{
  "horizontal_flip": true,
  "mask_ratio": 0.5,
  "encoder_qk_norm": false,
  "encoder_inner_norm": false,
  "encoder_positions": "learned",
  "adamw_weight_decay_other_params": 0
}
Rows from block 5 of the encoder of a small masked image model, named by matrix and row number. Rows with one number belong to one neuron. Each number is 128 + 24 x the weight over its row's rms, rounded and kept within 0 to 255. All counts start at 0. After the name is the row's rms in percent of the matrix's.
After each neuron's rows are labels from the 100 images, of 14976, where the neuron reaches its highest value: "peak on" is the class under the peak. Only what is clearly more common there than usual is listed. The data: aerial photos of the United States (SatlasPretrain). In brackets: how many of the 100, against the usual share in percent.
# fc1: MLP up (encoder.blocks.5.mlp.fc1.weight, 1536x384), inputs 192-383
# fc2: MLP down (encoder.blocks.5.mlp.fc2.weight, 384x1536, transposed), outputs 192-383

fc1.643 099 [127 128 128 103 104 149 127 147 140 148 130 107 109 104  96  85 155 132 142 122  74 150 161  97 102 139  97 130  96 150 137  67  93 103 113 155 145 114 190 112 120 146 141  98 114 122 141 122 152 126 153 131 143 147  91 118 111 102 145 156 163 105 109 153 105 166  98 144 116 145 102 113 125 112 147 160 116 168  90 160 109 112 139 129 119 134 134  63 128  97 146 124 147 137 127 129 122 114 119 120 157 122 104  96 108 145 140 140 146 104  97  83 136 121 159  87 100 129 122 181 108 130 113 153 130 116 138 134 115 177  90 146 155 164  86 131  84 166 178 111 152  96 144 120  74 182 111 126 159  91 155 129 119 143 143 114 145 156 147 120 143 143 111 147 129 132  94 127 107 122  99 125 115 143 144 133 124 120 132 104 110 138 118 158 115 114 135 156 103 156 127 152]
fc2.643 100 [136 116 162 121 136 129 129 127  82 152 170 120 147 105 124 118 151 148 116 126 116 128 119 133 168 153 130 137 145 102 141  84 130 168 126 154 120 121 104 168 120 151 111 159 150 116 138 149 154 109 114 156 115 128 154 137 123 122 132 113 147 111 104 119  85 101 130 108 133 135 119 112 154 143 151 115 110 130 109 142 162 104 153 173  73 142 134 136 177  72 130 123 161 134 101 171 135 103 104 140 144 115 177 136 123  79 135 142 130 136 157 122 123 132 116  70 121 117 159 202 138 112 158 116 105 139 137 118 163 122 110 143  90 151 129 137 148 126 113 139  88 132 167 120 120 116 141 118 118 120 132 120 120 126  71 154 148  70 172 147 190 128 101 107  99 103 150 132  83 151 116 130  90 128 146 114 114 150 149 131 132 116 114 127 113 118  75 143  90 116 121 164]
peak on: crop field (31 vs 6.9)

fc1.136 103 [ 96 131 137 170 119 128 146 131 160  80 142 120 117 122 108 136 133 178 101 132 141 126 104 126  96 180 146 157 156  97 121 126  95 129 153 132 113 117  88 137 164 141 132 109 132 147 131 135 152 163 106  88 167 164 129 161 135 113 162 152 135 136 126 103 150  87 170 143 132 103 112 130 147 137 121  77 132 157 128 125 107  99 114 132 142 172 140 133 114 120 138 122 135 118 134 142 118  88 114 108  84 150 133 109 102 141 130 160 126 152 110 164 110 129 144 133 127 117 137  97 112 146 141 131 149 117 131 136 113 136 114 102 154 122 182 157 161 133 128 135 136  75 104  86 131 138 109  91 156 181 132 151 110  79 123 126 138 139 100 117 177  71 155 118 118 117 149 114 107 157 118  94 130 165  79 146 155 125 190 154 157 150 135 109 127 116 116 182 139 161 116  99]
fc2.136 109 [113 123  85 147 101 126 114 118 159 130 149 133 162 109 139 148 132 131 151 132  89 144 112 157 152 142 168 148 140 108  92 158 132 127 133 155 132  74 131 149 137 166 123 139 143 114 131 137 149 166 131  99 152 163 129 141 136 109 180 103 174 114 132  93 136 156 153 147 114 139 140 144 152  99 135 116 140 150 108 171 140  91  92 105 138 114 131  94 135 137 166 107 153 113 154  81 181  97 131 101 121 145 139 119 134 103 137 110 135 184 109 115 128 151 127  83 155 116 117 102 125 119 131  74 147 134 132  90 131 109 109  93  98  96 158 141 175 110 117 136 106 145 120 164 160 118 115 123  77 111 105 203 148 130 117 137 154 140 150 141  81 165 116 145  78 160 150 120 156 132 141 118 177  90 122 141 123 133 175 134 149 147 127 143 118 160 139 130 150 127 123 109]
peak on: crop field (35 vs 6.9)

fc1.300 101 [140 121 154 119 105 132 130 121 136 130 149 153 123 138 121 139 127 117 141  88  90 123 137  95 129 168  81 129 122 135  87 125 117 124 136 107 140 126 126  83 118 154 135 130 121 120 177 127 109 113 126  94 153 128 143 139 111 147 162 140 128 152 119 138 132 157 152 132 135 153  75 150  56 133  94 179 132 125  96 146 116 131 125  71 118 104 134 131 124 100 114 174 129 126 149 138 141  94 169 101  97 129 169 141 102 113 121 113 137  89 123 168 111 134 169 126 127 131  96 151 133  79 129 111 121 163 130 117  96 138 144 168  98 130 115 178 102 126 151 128 106 104 141 139 200  86 155 126 148 113 138 145 107 189 135 151 131  99 128 131  90 117 132 108 172 122 116 128  81 131 145 108 123 168 126 142 117 116 104 122 114 119 148 126 124 135 126 120 151 115 142 132]
fc2.300 103 [116 108 140 132 137 121 146 172 112 178 105  85 103 174 116 110 112 138 137 137 134 159 132 170 155 117 127 125 136 127 134 132 121  68 105 114 135 124 150 134 152 115 120 161 121 125 118 144  93 135 118 193 100 123 159 136 134 116 113 144 152 142 137 155 125 127 120 100 103 139 142 207 131 137 112 107 139 154  79 115 121  67 160 159 132 121 150 114 132 128 112  99 115 145 121 118 141 111 111 136 145 156 124 134 128 153 121 100 124 121 158 123 127  75 187  97 146 103 134 154 143 105 105 111 135 153 160 149 140 113  95 109 118 145  87 157 138 137 135 111 122 110 141 148 144 129 170 144 112 182 139 148  68 126 161 128 156  99 117  85 137 123 112 140 152 131 130 134 138 120 137 138 105 122 128 155 113 161 100 142 141 158 133 161 113 155  97 130 129 130 117 114]
peak on: building (38 vs 3.7)

fc1.40 100 [124  88 124  98 119 166  71 124 134  79 119  95  86 130  68 150 160 113 157 118 163 188 165 112 130 132 160 103 133 116 103 147 136 136 184 144 108 114 144  74 119 104 114 141 119 128 152 164 129 126 143 141 130  95 125 100 106 140 111 128  98  98 101 161 132 122 111 121 144 100  87 137 111 147 153 101  54 129 157 115 133 144 121 143 171 141 118 115 147 157 168 143 132  87 146 162 151 168 145 161 116 171 140 126 155  82 152 139 116 125 131 143 127 140 107 146 152  95 138 141 128 125 113 104 110 149 118 101 143 138 128 168 172 136 146 132 137 129 116 132 134  91 108 107 136 131 101  99 156 123 133  97 141 156  90 159 103 134  85 154 104 132 160 124 134 108 126 124 113 106  64 104 118 122 158 131 111  88  98 113  95 131  97 153 130 140 179 191 152 116  83 121]
fc2.40 099 [131 125 122 139 108 124 129 144 156 145  85 112 113  89 135 130 126 128  96 164 147  93  95 166 138 144 144 116 107 153 149  90 145 154 116 147 128 112  99 111 107 150 154 114  90 107 110 114 130 136 110 105 115 150 151 110 162  91 135 130  81 143 115 126 106 126 112 132 100 100 111 103 114  78  86  94 178 126 130 124 157 130 143 116 149 132 145  62 129 127 151 147 161 129 157  70 144 107 150 152 141 106 152 121 148 159 116 125  95 115 145 100 103 145 136 124 122 128 159 108 190 126 157 135 149 133 126 130  92 117  61 121  98 147  99  76 167  99 109  96 113 128 124 122 123 106 104 131 102 118 107 155 122 127 116 154 124 108 129 102 129 154 106 124 146  68 115  93 150 147  80 137 155 106 117 148  97 122 160 156 130 150 146 123 153 134 166 113 155 166 156 135]
peak on: crop field (25 vs 6.9)

fc1.159 095 [147 146 137 146 127  84  82 103 110 105 135 131 147 151 183 157  90 134 127 119 160 142 132 118 147 160 119 160  97 143 100 128 113 118 133 209  97 152 111 162 115 137 150 143 130 123 103 159 137 113  95  79 112 119 127 125 145  98 143  84 136 135 114 134 133 136 145 132 149 143 169 131 146 103 110 138 155 110 115 130 149 115 142  93 116 122 129 117 184 140 117 170 155 162 157 148 121  83 132 141 137 151 111 159 112 161 161 138 143 132 166 129 146 156  99 101 119 115 191  80  84 142 114 105 120 160 147 125 115 105 136  86 116 112 162 125 160 130 129 147 112 144 145 115 132  85 128 108  92 133 117 131 113 150 116 166 145 132 101 164 105 121 175 136 150 138 105 135 165 137 101 103 127 143 123 160 134 114 120 130 132 107  82 144 149 146 145 152 117 174  67  83]
fc2.159 103 [ 89 155  97 114 152 159 111 108  78 102 107 137 150 140 110 145 102 146  98 144 131 134 147 120 162 155 118 157 129 190  92 174 121 155 103 140 120 125 147 158 153  85 109 117 116  76  67 128 108 155 114 112 118 128 153 158 152 105 103 129 123 143  96 112 105 127 147 109 127 175 102 153 154 108 187 134 108  89  86 138  90  97 128 155 121 127 136 128 100 154 145 127 149 130 124 129 123 143 157  93 141 123 155 138 115 123 158 130 147 183 121  78 128 158 132 142 116 144 143 130 159 117  82 148 126 112 134  82 107 115 130 158 141 145 163 130 134 145  98 133 110 115 137 103 132 137 146 141 136 109 161 153  62  81 149 132 180 152 125 138 117 144 148 130 101  88 107 119 132 113 141 153 141 130 132 125 118 145  90 148 123 139 107 123 102 114 141 108 158 105 139  68]
peak on: building (26 vs 3.7)

fc1.59 101 [101 137 127 164 163 162 132 103 114 126 150 163 152 113 111 147  97 111 136 129 129 121 144 124 138 122 134 116 134  97  90  85 165  68 170 144 123 123 116 133 125 149 141 138 161 110 144 132 149 115 122 103 148 141 110 134 131 105 123  97 138 131 129 139 133 105 121 119 157 142 122 112 134 110 144  99  84  87 127 138 135 105  72 175 128 153 105 147 163  89 106 140 118 155 156 103 171 151 143 151  93 133 162  83 120 131 103 157 164 114 154 119 142 123 151 105 121 132 153 150 143 132 115 137 134 129 159 148 108 149 139 110 125  91 113 135 151 160 129 126 136 136 142 135 128 106 146 152  97 205 112 126  83 137 104 136 160 138  97 113 138 136 136 181 172  94 111 122 139 140 177 110 158 104 160 169 152  87 143 133 118 142 172 137 121 127 149  91 132 139 116 103]
fc2.59 099 [157 155 121 134 121 150 129 132 155 124 121 114 152 119 115  92 132 109  91 150 111 113 136 101 105 154 134 154 154 103 152 139 135 137 167 174 103 103 137 136 104 141 138 154 174 105 148 157 148 116 137 113 131 171 112  85 137 146 133 132 131 112 141 149 111 120 115 148 159 148  77 116  94 183 175 112 142 105 174 108 106 151 130  94 121  88 106 134 148 152 107 152 151 119  91  78 131 122 109  65 107 146 112 131 141 110  87 156 151 134 164 165 106 120 122 102 135 133  79 113 133 110 168 141 116 120 120 154 123 154 116 103 148 128 101 145  55 135 119 131 124 128 130 115  89 122 120 158 106 119 140 118 124 148  93 128 129 175 108  77 125 146 187 117 111 168 101 130 140 138 133 159 106 103 160 111 165 162 126 135  91 136 129 137 152 124 124 126 105 110 122 132]
peak on: building (27 vs 3.7)

fc1.738 102 [121 101  85  65 152 177 142 121  90  93 168 115 111 174  90 122 124 161 110 105 138 146 157 138 157  86 136 110 119  96 131 121 109 100 143  91 114 102 104 149 144 109 130 122 117  91  95 129 163 162 142 136 124 163  78 179 104 108 158 138 169 113 154  92 136  93 142 159 137 145 117 111  85 142 104 144 123 107 117 156 121 164 123  64 112 118 105 131 108 121 139 143 152 130 129 139  97  95 162 153 148 124 109  74 115 102 120 118 156 146 142 121 163  81 141 125 118 142 170 111 124 122 130 101 102 139 132 121 138 120 108 113 127  86 121 117  84  97 140 115 153  87 117 130 114 155 128 167 131 130 122 143 101 156 155 127 136 137 167 163 116 112 104 131 141 158 101 109 113 109 133  94  94 127 148 130 121 101 121 105 140 131 105 135 104 134 135 112 138 157 141 130]
fc2.738 097 [113 126 161 135 183 109 133 139  98 133 130 109 153 134  90 102 106 124 100 111  95 146  82 165 143 103 174 121 125 127 109  91 158 117 129 143 134 164 126  94 170 146 109 125  86 175 173 124 105 115 129 116 172 157 113 153  80 169 125  88  77 128 106 137 136 115 118 109  67 111 144 158 138 112 149 145 162 111 131 137 130 142 115 151 142 164 115 128 130 127 132 142  99 105 151 123  87 132 120 192 120 119 118 122 183 141 111 126 131 144 116 128 108 149 116 155  98 102  84 153 127 127 130 102 100 114 127  87 120 139 109 130 129 151 116 139 118 115 135 128 146 142  83 131 126 142 146 131 121  92 140 157  96 133 185 150 119 150 131 143 165 128 145  93 154 134 170 102 158 129 106 145 146 126 112 133 102 159  94 150 113 122 131 141 129 139 110 126 162 117  76 139]
peak on: building (27 vs 3.7)

fc1.476 107 [123 117  90 109 111 128 107 108 119  75 165 108 119 142 104  78 133 125 137 168 134 106 161 156 117 132 149 121 166 131 107 110 170 153 144 141 131 141 158 187 151 160 169 127 120 136 156 106 104 124 129 142 105 159 122 148 131 110  95 116 164 104 101 130 161 163 133 160  93 116 143 150 132 174 162 157 181 136  84 117 169 126 141 111 127 128 142 107 136 123 131 131  92  95 174 194 122 122 127 125 124 134 138 109 124  95 146 137 130 137 107 152  82 140 173 102 115 115 115 110 121 118 145 103 134 146 117 136 178 133 104 123 101 126 161 105 121 140 129 134 127 122 116 116 146 130 127 120 115  90 118 135 114 117 136 122 155 123 147 132 143 115 137 112 149  98 122 122 114 164 121 176 126 129 134 147 135 105 126 135 114 117  90 132 140 114 115 124 116 138  92 166]
fc2.476 094 [163 120 149 108 127 166 145 140 111 144 106 104 115 166 130 128 103 129 120 142 147 113 107 147 126 135 141 110 125  66 164 143 131  81 132 135 113 139 139 152 123 160 112 166 145 145 116 148 107 167 113 146 104  54 118  95 103 126 100 144  94 122 125 122 136 117 132 163 127 106 162 114 148 118  73 100 176 170  97 136 110 138 203 134 155 139 131 118 139 139 159 130 141 110 111 142 144  88 130 104 151 155 144 117 101 101 125 102 144 113 114  71 130 119 112 128 135 133 117 162 142 128 155 114 151 136 130 167 170 134 105 150 117  95 165 148 122  71 119 102 126 148 159 161 115 152 118 108 145 147 111 107 142 156 130 126 110 142 165 114 136  93 173  85 124 136  78 112 121  89 119 157 136  74 113 131  82 163 116 138 108 117  96 113  99 126 137 119 139 181 116 119]
peak on: crop field (43 vs 6.9)

fc1.383 102 [148 115 138 111 113 189 101 138 155 156 150 137 141  96 108 111 146 165 168 136  73 115  89 146 120 176 135 115 118 102 137 148 134 126 182 121  92 135 148  81 133 124  98 132 143 118 138 154 148  97 159 137 164 149 145 101 145 119 106  97  99  96 137 112 144 149 120 120  75 106 108 163  96 139 123 121 118 119 145 141 137 140 145  99 106  93 195 133 114 102 144  99 137 126 138 154 142  99 134 122 137 108 106 118 153 139 114 118 134 111 122 139  92 106 129 138 153 136 119 139 133 157  97 130 138 119 150 137 136 101 141 125 108 115 128 124 100 148 127 170 140 188 102 113 121 127 120 136 128 108  87 120 145 122 157 125 113 151 111 135 134 133 128 146 131  76 114 129 117 164 132 132 106 135 126 119  99 121 132  90 110 156 153 120 130 104 138 160 152 139 117 131]
fc2.383 097 [111 132  99 118 131 149 175 188 118 142 118 126 141 153 122 149  84 126 177 155 151  87 148 136 133 157 114 157 132  85 131 129 125 119 161 141 113 100 115 120 130 108 187 144 123 136 136 135 175 109  82 124 153 151 172 119 171 138 150 129 151 119  95 133 105 156  90 170 119 118 123  75 142 110 138 126 133 140 136 112 124 107 127 118 150 144 157 110 119 119 156 114 135 119 118 151 141 144 125 135 119 155 174 108 167 127  89 106 119 127 159 136 127 132 142 108 133 168  93 121 182 140 137  96  82 133  97 124 134  91 116 127 114 119 124 132 109 125 104 129  83  85 127 110 111 131 121 120 126 156 165 107 122 148 126 133 190 114 128 124 119 102  91 119 101 135 143 119 131 149 117 101 103 120 154 201 144 127  98 133 112 131 141 113 123 116 148 109  76  96 163 113]
peak on: building (30 vs 3.7)

fc1.577 097 [143 117 138 114 143 117 181 111  70 113 163 127 128 165 188 127  85 111 102 120  94 146 134 118  97 108 110 175 120 109 135 127 148 133 135 116  86 127 119 124 123 160 163  84 103 148 133 113  92 144 156 106 128 135 161 116 151 136 129 156  84 148 146 154 138 140 146 147 162 137 114 126 125 123 144 135 164 145 109  82 112 135 144 146  41 120  93 130 106 107 111 122 110 111 125 148 100 140  81 137 148 139 129 120 119 129 144 142 141 124 119 141 149 108 122 100 146 155  81 120 120 159 124 133 103 105  82 130 175 115 124 152 132  93 131 141 133 135 135 115 133 134 120 109  90 115 129 151 118 117 121 141  63 171 158 136 136 119 169 119 139 139 125 137 175 136 131 112 100 156 166 118 162 107 123  91 148 103 145 121 122 129 139 133  90  95 116 112 141 135  95 154]
fc2.577 095 [113  81 102 126 113  88 133 114 102 136 102  94 111 105 154  87 136 103 127 134 110 148 133 113 127 111 109 141 138  86  55 195 136 131 105 136 123 155 134 127 130 133 149 184 146 113 168  95 179 133 123 111 115  99 148 128 145 155 139 109 103 159 116 170  86 120 100 166 161 110 102 151 131 107 119 140 128 143 137 118  80 106  94 134 150 139 115 172 115 109  87 148 152 189 138  97 134 130 127  54 123 121 121 109 122 130 138 147  98  98 132 164 127 101 116 199 126 132 112 138 158 138 154 118 171 114 137 168 124  79 144 111  98 162 143 187  98 162 124 143  92 132 152 131 137 100 153 124 117 120  87  88  93 151 132 116 103 134 181 146 115 142 181 130 120 161 132  86  93 132 142 138 109 140 111  97 133  82 132 133 143 160 117 125 127 124 131 145 118 108 143 138]
peak on: building (26 vs 3.7)

fc1.208 100 [122  95 151 138  90 123 127 113 131 163 167 130 131 142 142 157 116  84  99 153 169 122 112 155 160 119 126 153 110 129 105 172 117 139 120 139 109 180 119 122 123 123 133 139  79 142 123  93 126 131 153 166 163 158 100 117 106 148 124 105 144  90 122 126 129 166 164 103 160 117 100 153 163 103 147 108  85 120 131 121 138  49 124 190 109 117 149 156 139 160 113 108 168 111  81 153 134 125 140  91  87 116 170  86  75 107 134 161 122 130 105 131 122 113 107 131  93 130  91  95 122 118 124 103 121 143 104 125 120  88 147 148 134 147 119 100 152 121 161 142 147 140 147 110  96 131 108 124 123 177 120 147 174 105  96 131 120 148 123 109 122 113 106 119 104 115 144 156 111 150 117  90 100 122 130 154 116 132 113 137 169 160 195 125 145 123  94 120 137 153 131  75]
fc2.208 096 [114 118 174 130 135 102 125 110 130 108 127 155 132 149 160 131 103 151  76  98 140 118 132 187 118 133 153 143 141 105 106 145 188 173 130 141 113 173 119 119 119  95 114 122 134 154 152 105  98 122 124 128 142 163  82 136 161 128 134 106 115 127 143 110 135 149 170 108 122 108 120 112 143 131 160 117  94 131 159 160 127 110 125 160 137 156 175 141 154  96 130  90 131 142 124 151 117 119 166 111 123 136 130 130  97 147 136 136 111 121 129 112 138 102 137 158 115  88 157 120 156 104 104 109  98 103 164 124 117 128 112 130 151 164 119 152 137  73 142  85  95 181 138 130 121 110 105 132 129  83 169 126 135 131 149 157  97 115 185 105 104 126 100 149 100 145 112 111 119  93 151 113 153 100 119 153 127 168 178 135 170 120 121 141 138 107 135  95  94 146 108 121]
peak on: crop field (37 vs 6.9)

fc1.294 099 [131 111 130 154 160 148 112 165 123 110 116 118 135 137 126 138 146 133 126 123 149 109 141 111 143 120 118 131 161 133 137 161 183 130 130 147 119 140 152 118 141 128 146 148  87 107 143 118 165 112 139 157 143 105 147 147 119  81 128 135 136 154 128 105  97 163 126 127 112 130 123 128 102 120 145 125 133 130 138 103 108 132 120 110 121 112 145 154 127 163 159 119 155 160 129 148 133 138 119  94 125 153 138 194 111 147 103 128 124 134 148 101  96 142 139 115 127 144 118 142 129 166 140 134 127 150 129  74 124 139  78 134 144 112 122 133 129 138 147  99 139 118 114 179 113 133 132 131 136 107 115 148 143 118 121 134 117  67 167 132  95 144 121 121 163 107 106 162 130  88 134 100 160 162 116  60 129 133 118 160  89 124 111  97 121  98 165 122  93 115 147 101]
fc2.294 101 [119 178 141 103 119 136  95 158 139 131 114 122 125 163 131 139  75 134 161 165 170 134 160 102 106 130 156 148 129 123  97 129 111 119 101 150 151 120 135 160 134 123 148 174 157 119  70 136 138 102 161 108 188 116 138 146 149 136 128 138 129 133 148 152  82 115  76 132 168 126  78 120 122 149 110 132  94 123 117 109 166 128 192 153 183 121 114 150 139 127 109 143 137 159 122 172 143 124  99 126 107 102 168 124 118 124 145 116 127 106 106 153 141 119  97 149 100 151 138 126 140  95 127  87 162 133 167 101 108 134 109 131 131 143 141 110 137 107 143 142 159 122 123 145 165 146  97 104 129 121 128 117 132 145 150  94 129 150 180 166 139  84  98 143 159 101 147 128 132 124 143 136  68  85 132 146 142 120 142 154 138 114  91 150 137 138 130 154 134 149 116 156]
peak on: crop field (32 vs 6.9)

fc1.216 097 [138 138 134 115 131 134 138  98 127 123 108  91 142 115 123 102 116 152 153 140 102 149 137 140 142 133 169 124  99 151 115 103 139 134 114 151 146 129 130  94 164 142 113 144  87 178  95 130 197 107 142 159 113 140 137 107 166 162 153 106 119 138 112 114  71 129 111 138 129  99 103 135 143 135 127 141 114 118 176 134 144 162 119 101 123  87  99 110 167 127 171  98 102 189 131  98 152 166 103 132 141 142 136 110 177 141 102 116 124 120 153 120 133 139 113 138 133 113 147 121 113  87 137 128 145 168 147 155 160 159 122 122 134 139 127 172 107 184 160 129 145 174 119 105 136 129 130 140 115 126 104 111 120 115 153 133 134 118  95 121 135 159  96  69 121 139 154 135 168 117 120 147 136 153 126 188 116 112 160 174 105 166 151 111 109 174 138 123 177 135 141 163]
fc2.216 099 [175 141 122 122 165 103 139 113 148 177 218 111  89 121 123  96 156 151 161 138 114  84 153 114 108 101 163 101 131 128 126 124 103  71 128 137 102 133  65 122 125 135  91  89 139 125 141 133 170  92 111 147 158 109 109  91  89 122 128 138 142 139 141 126 138 101  98 158 126 138 114 144  88 127 144 126 134 165 162 125  89 158 154 127  79 100 117 145 145  94 136 144 170 133 159 123 119 176 148 143 135 155 173 108  99 111 121 111 125 152 155 127 130 112 114 133  83 118 127 159 171 170 140  96 150 129 164 133  92  86 128  93 177  98 125 143 124 125 137 116 125 116 108 103 164 179 122 162 147 124 165 132 120 137 116 125 132 115 124 146  75 139 136 136 128 144  99  92 187 174 124 119 155  97 105 147 154 120 174 100 150 155 165 108 141 172 103 125 167 125 148 132]
peak on: building (32 vs 3.7)

fc1.491 101 [141 115 132 152 130  88 131 115 130 125 150 147 136 159 103  77 132 119 115 111 164 119 110 115 127 130 156 137  95 153  59 134 142 130 110 171  68  84 169 124 169 107  82 118 129  98 148 134 104 139  90 134 152  93 118 122 132 142 176 107  94 129 129  94  93 103 153 153 112 137 128 103 114 141 122 151 153 121 183 150 136 109 125 166 111 102 145 115 161 129 125 115 104 111 112 106 158 162 139 124 113 119 141 143 125 115 115 143 150 175  88 174 156  84 125 132 158 178 114  89 127 107 160 140 115 112 121 172 115 134  69  91 107 130 116 141 139 128 145 120  91 121  94 141 110 134 110 180  99 124 149 180 137  91 135  98 140  93 110 135 124 184 130 134 133 128 154 126 111 140  96  89 114 110 110 139 125 105  66 148 136  95  96 117 112  76 123 115 127 134 132 131]
fc2.491 099 [ 92 127 139 123 123 142 129 140 114 121 164  91 112 129  98 132 105 107  95 135 136 154 117 149 111 103 143 112 163 142 154 124 139 141 149 133 114 153  95 154  81 120 115 144 143 111 122 114 131 121 115 105  86 148 142  77 127 107 145 139 158 132 120 143 125 110 170 121 107 168 123 146 119 146  83 149 120 174 144  90 112 140  98 155 144 109 154 156 140 130 126 138 115  93 123 159 128  95 103  80 180 149 104 106  69 122 125 154 170 114 159 113  79 104 118 136 157 139 115 124 138 157 139 155 136  97 165 114 133 116 157 128 117 139 164 163 106  83 108 101 111 131 175 113 101 122 119  82 138 136 124  99 112 107 122 134 126 147  94 150 124 121 126 128 150 110  90 158 152 125 143  98 151 156 106 136 148 132 141 132 165 122 132 160 174 155 161 155 143 168  79 125]
peak on: crop field (38 vs 6.9)