{
  "encoder_arch": "vit",
  "model": "masked image model",
  "dataset": "aerial photos of the United States (SatlasPretrain)",
  "train_examples": 101725,
  "image_size": 48,
  "crop_scale_min": 1,
  "horizontal_flip": true,
  "method": "mae",
  "mask_ratio": 0.5,
  "loss": "mse",
  "encoder_norm": "layernorm",
  "encoder_norm_position": "pre",
  "encoder_activation": "gelu",
  "encoder_mlp_ratio": 4,
  "encoder_head_dim": 64,
  "encoder_fused_qkv": true,
  "encoder_bias": "qkv",
  "encoder_qk_norm": false,
  "encoder_parallel_block": false,
  "encoder_inner_norm": false,
  "encoder_patch_size": [8, 8],
  "encoder_layers": 8,
  "encoder_width": 384,
  "encoder_positions": "learned",
  "decoder_width": 256,
  "norm_pix_loss": true,
  "decoder_layers": 2,
  "init": "trunc_normal_002",
  "residual_init": "none",
  "optimizer": "muon",
  "muon_scale": "match_rms_adamw",
  "lr": 0.0028,
  "momentum": 0.9,
  "nesterov": true,
  "orthogonalizer": "newton_schulz_5",
  "adamw_lr_other_params": 0.0025,
  "grad_clip": 1.0,
  "gradient_noise": 0.3,
  "steps": 30200,
  "batch_size": 64,
  "epochs": 19.0,
  "lr_schedule": "poly",
  "final_lr_fraction": 0.01,
  "warmup_steps": 900,
  "weight_decay": 0.01,
  "adamw_weight_decay_other_params": 0
}
Rows from block 7 of the encoder of a small masked image model, named by matrix and row number. Rows with one number belong to one neuron. Each number is 128 + 32 x the weight over its row's rms, rounded and kept within 0 to 255. All counts start at 0. Numbers have three digits each.
After each neuron's rows are labels from the 100 images, of 14976, where the neuron reaches its highest value: "responds to" is what is common among them. Only what is clearly more common there than usual is listed. The data: aerial photos of the United States (SatlasPretrain). In brackets: how many of the 100.
# fc1: MLP up (encoder.blocks.7.mlp.fc1.weight, 1536x384), inputs 240-287
# fc2: MLP down (encoder.blocks.7.mlp.fc2.weight, 384x1536, transposed), outputs 240-287

fc1.640:104105159097078122089180056139108149101092160127110089140138104097172134152176154209083153155141100169139134122168090123162110092188084147100168
fc2.640:154182148130116163100133135139131216140106096157125122069050170069135109104148128120107078135091131177155090178150160109117102097155118117129183
responds to: building (82)

fc1.546:138087195177154119128140081112143094083076120148110097112070149123146110083070130105157162075121164146117110107082097120141034155160175112129139
fc2.546:154181130194142090129091093127182147187146166145105145136129121109156140083092096198117128111131130091063150143118124171136129136144083122131122
responds to: building (68)

fc1.23:137106129127111162137137118150148051084069154099202138122103104152076126143138094113060090090122146186126175105182120134148130140121117118112117
fc2.23:177124131135189141134154120121124120129105070174132184156092140131157116155092158176090159127089118090125156142132057143145118119099090150111181
responds to: building (73)

fc1.710:160089080079109095080166123087190129104061117184147062121082150150081203187114118162154117090133093111104079114100138114175122143110129135112084
fc2.710:183179110173141142134123105116108118182183157150145111150162100119119171124095134115089112143105134141119065095081086112119124169183124125158092
responds to: building (84)

fc1.752:127169129172162097201138118106145196163131172171132094133131071160159070161135125074117165131096137164163121108104134125128105062147118158142180
fc2.752:066095181116155148088171144111135127138119123112151177142129032126069138153076116123098120105144132110133139108097129110154095137173144135116113
responds to: crop field (25)

fc1.652:144109120139092143108071152125114175075126120105164106156095127144116136158125118105110142160107135124170177160057142082147173138105125175128072
fc2.652:110118086169155149156112138107137083141172131140194140114099175098156141139140139102136145149068112126202190068151176074135078107153154125177155
responds to: crop field (32)

fc1.187:104132084141118126082111175109161153124114107091185094092157096092166125144138126118127127205121160102150157165114158115159107114124134101122160
fc2.187:165145124143138111110125192140132080103166123156152142107081154146132171127146154117095070119193108164088099110097093137053104132154144110159147
responds to: crop field (31)

fc1.749:163154113118149199080163127097121093141106084092143135134121117087144104113117104105111107136166132096117167130136115166102157128090112137130070
fc2.749:116106064164185137134127132130114191206154122136201140102155153183143138216084168119164165126154137078064110090154160158080103142104141111055094
responds to: building (67)

fc1.365:184191194072139129108105103063151160162122217115177169118138144145141133112129120100130147102128219116118085116102168111140148155121115140125156
fc2.365:154126158137159092169160099096088125074131086176132124125132154119059129166128116167038143109102211101173165113130180114113107081169137107125134
responds to: building (72)

fc1.366:177111126077163119136155162105110128151101141120123122074103130086099131158129098173141188154143133190139095175112134125143118079163105147098124
fc2.366:118166186164094141171131111105099080108121074161080099132151103162153133204112124128113157113120100067109119092126119038120050156095190144102148
responds to: crop field (32)

fc1.531:151180105157093113111140104214184160161155148115171139131076179125147144141117093129123110104132113068207121164109182094081118159161135143107157
fc2.531:123119137158142115178132137152144094122123104119157114097116079097173188150067095111159116102126132133179114123134115109158166163126144159146119
responds to: building (75)

fc1.447:143086112085111094147184082163164104060193162139154106169108068109137085126117168112169137114122106125166159066103132156155142154113107135130149
fc2.447:098132135089048113120104152150183148136183148157097126167147165140101205089157126142083114145172173157138115107116083098113084089119159149139245
responds to: building (70)

fc1.538:126106102138140111128095162189144148129132122107074129138122217164121135113131165131186124113132093143105092123176152068108116092148052130074158
fc2.538:155148070133139116170093139177169119165087067112155150136119114130100098126119110109128121151076213131164126153093168125200097186177104092117128
responds to: building (69)

fc1.237:110081132116155156108161130121066117110152133157079161095085202159110180119094113106133081149121117182119163180121073129123130081181163119139149
fc2.237:178189133109181161121146122151125110135136132120189126104175153138181171150120107160151143139160126171132130139122099079130129088160124066117106
responds to: building (77)

fc1.278:134110125137137102173140096137133115157158154145130105107201203156084146124124191131150089174120076088144200083163192084175137140115155164034114
fc2.278:048075153125160170136194102129095154165126169110119137135139172027122149108100140101103173122103121120158129151179162128086174137147118118165063
responds to: building (87)

fc1.110:138160155090144106064203102152126115102157137106079125130131170107145086128091153139096170132105053101067126202112105128186152094145157130148136
fc2.110:102117133122188142122104167147143195093149116123114133144094097115188158103177127135126184184190158104157174093118128173105118175160139121135098
responds to: building (73)

fc1.449:194165214134110113155132054160125147147123156126131127144112097128136109134076105081114150091081170085114182078085116132158106130097108103101065
fc2.449:132158130076072143104118101168085082125099145173130099086142155119103170128162061158104157157123155122137113074124076103180120069182158177107095
responds to: crop field (35)

fc1.247:064126121192090140111099135135095112170127111137097053151101144099118132162138082077153128159141096136109159174174163123146139143144141122155120
fc2.247:109082075158085095131126065156165124113161149178163134141184085135114085141149074125118130128082144136115118110109117157161084134096145169096157
responds to: building (71)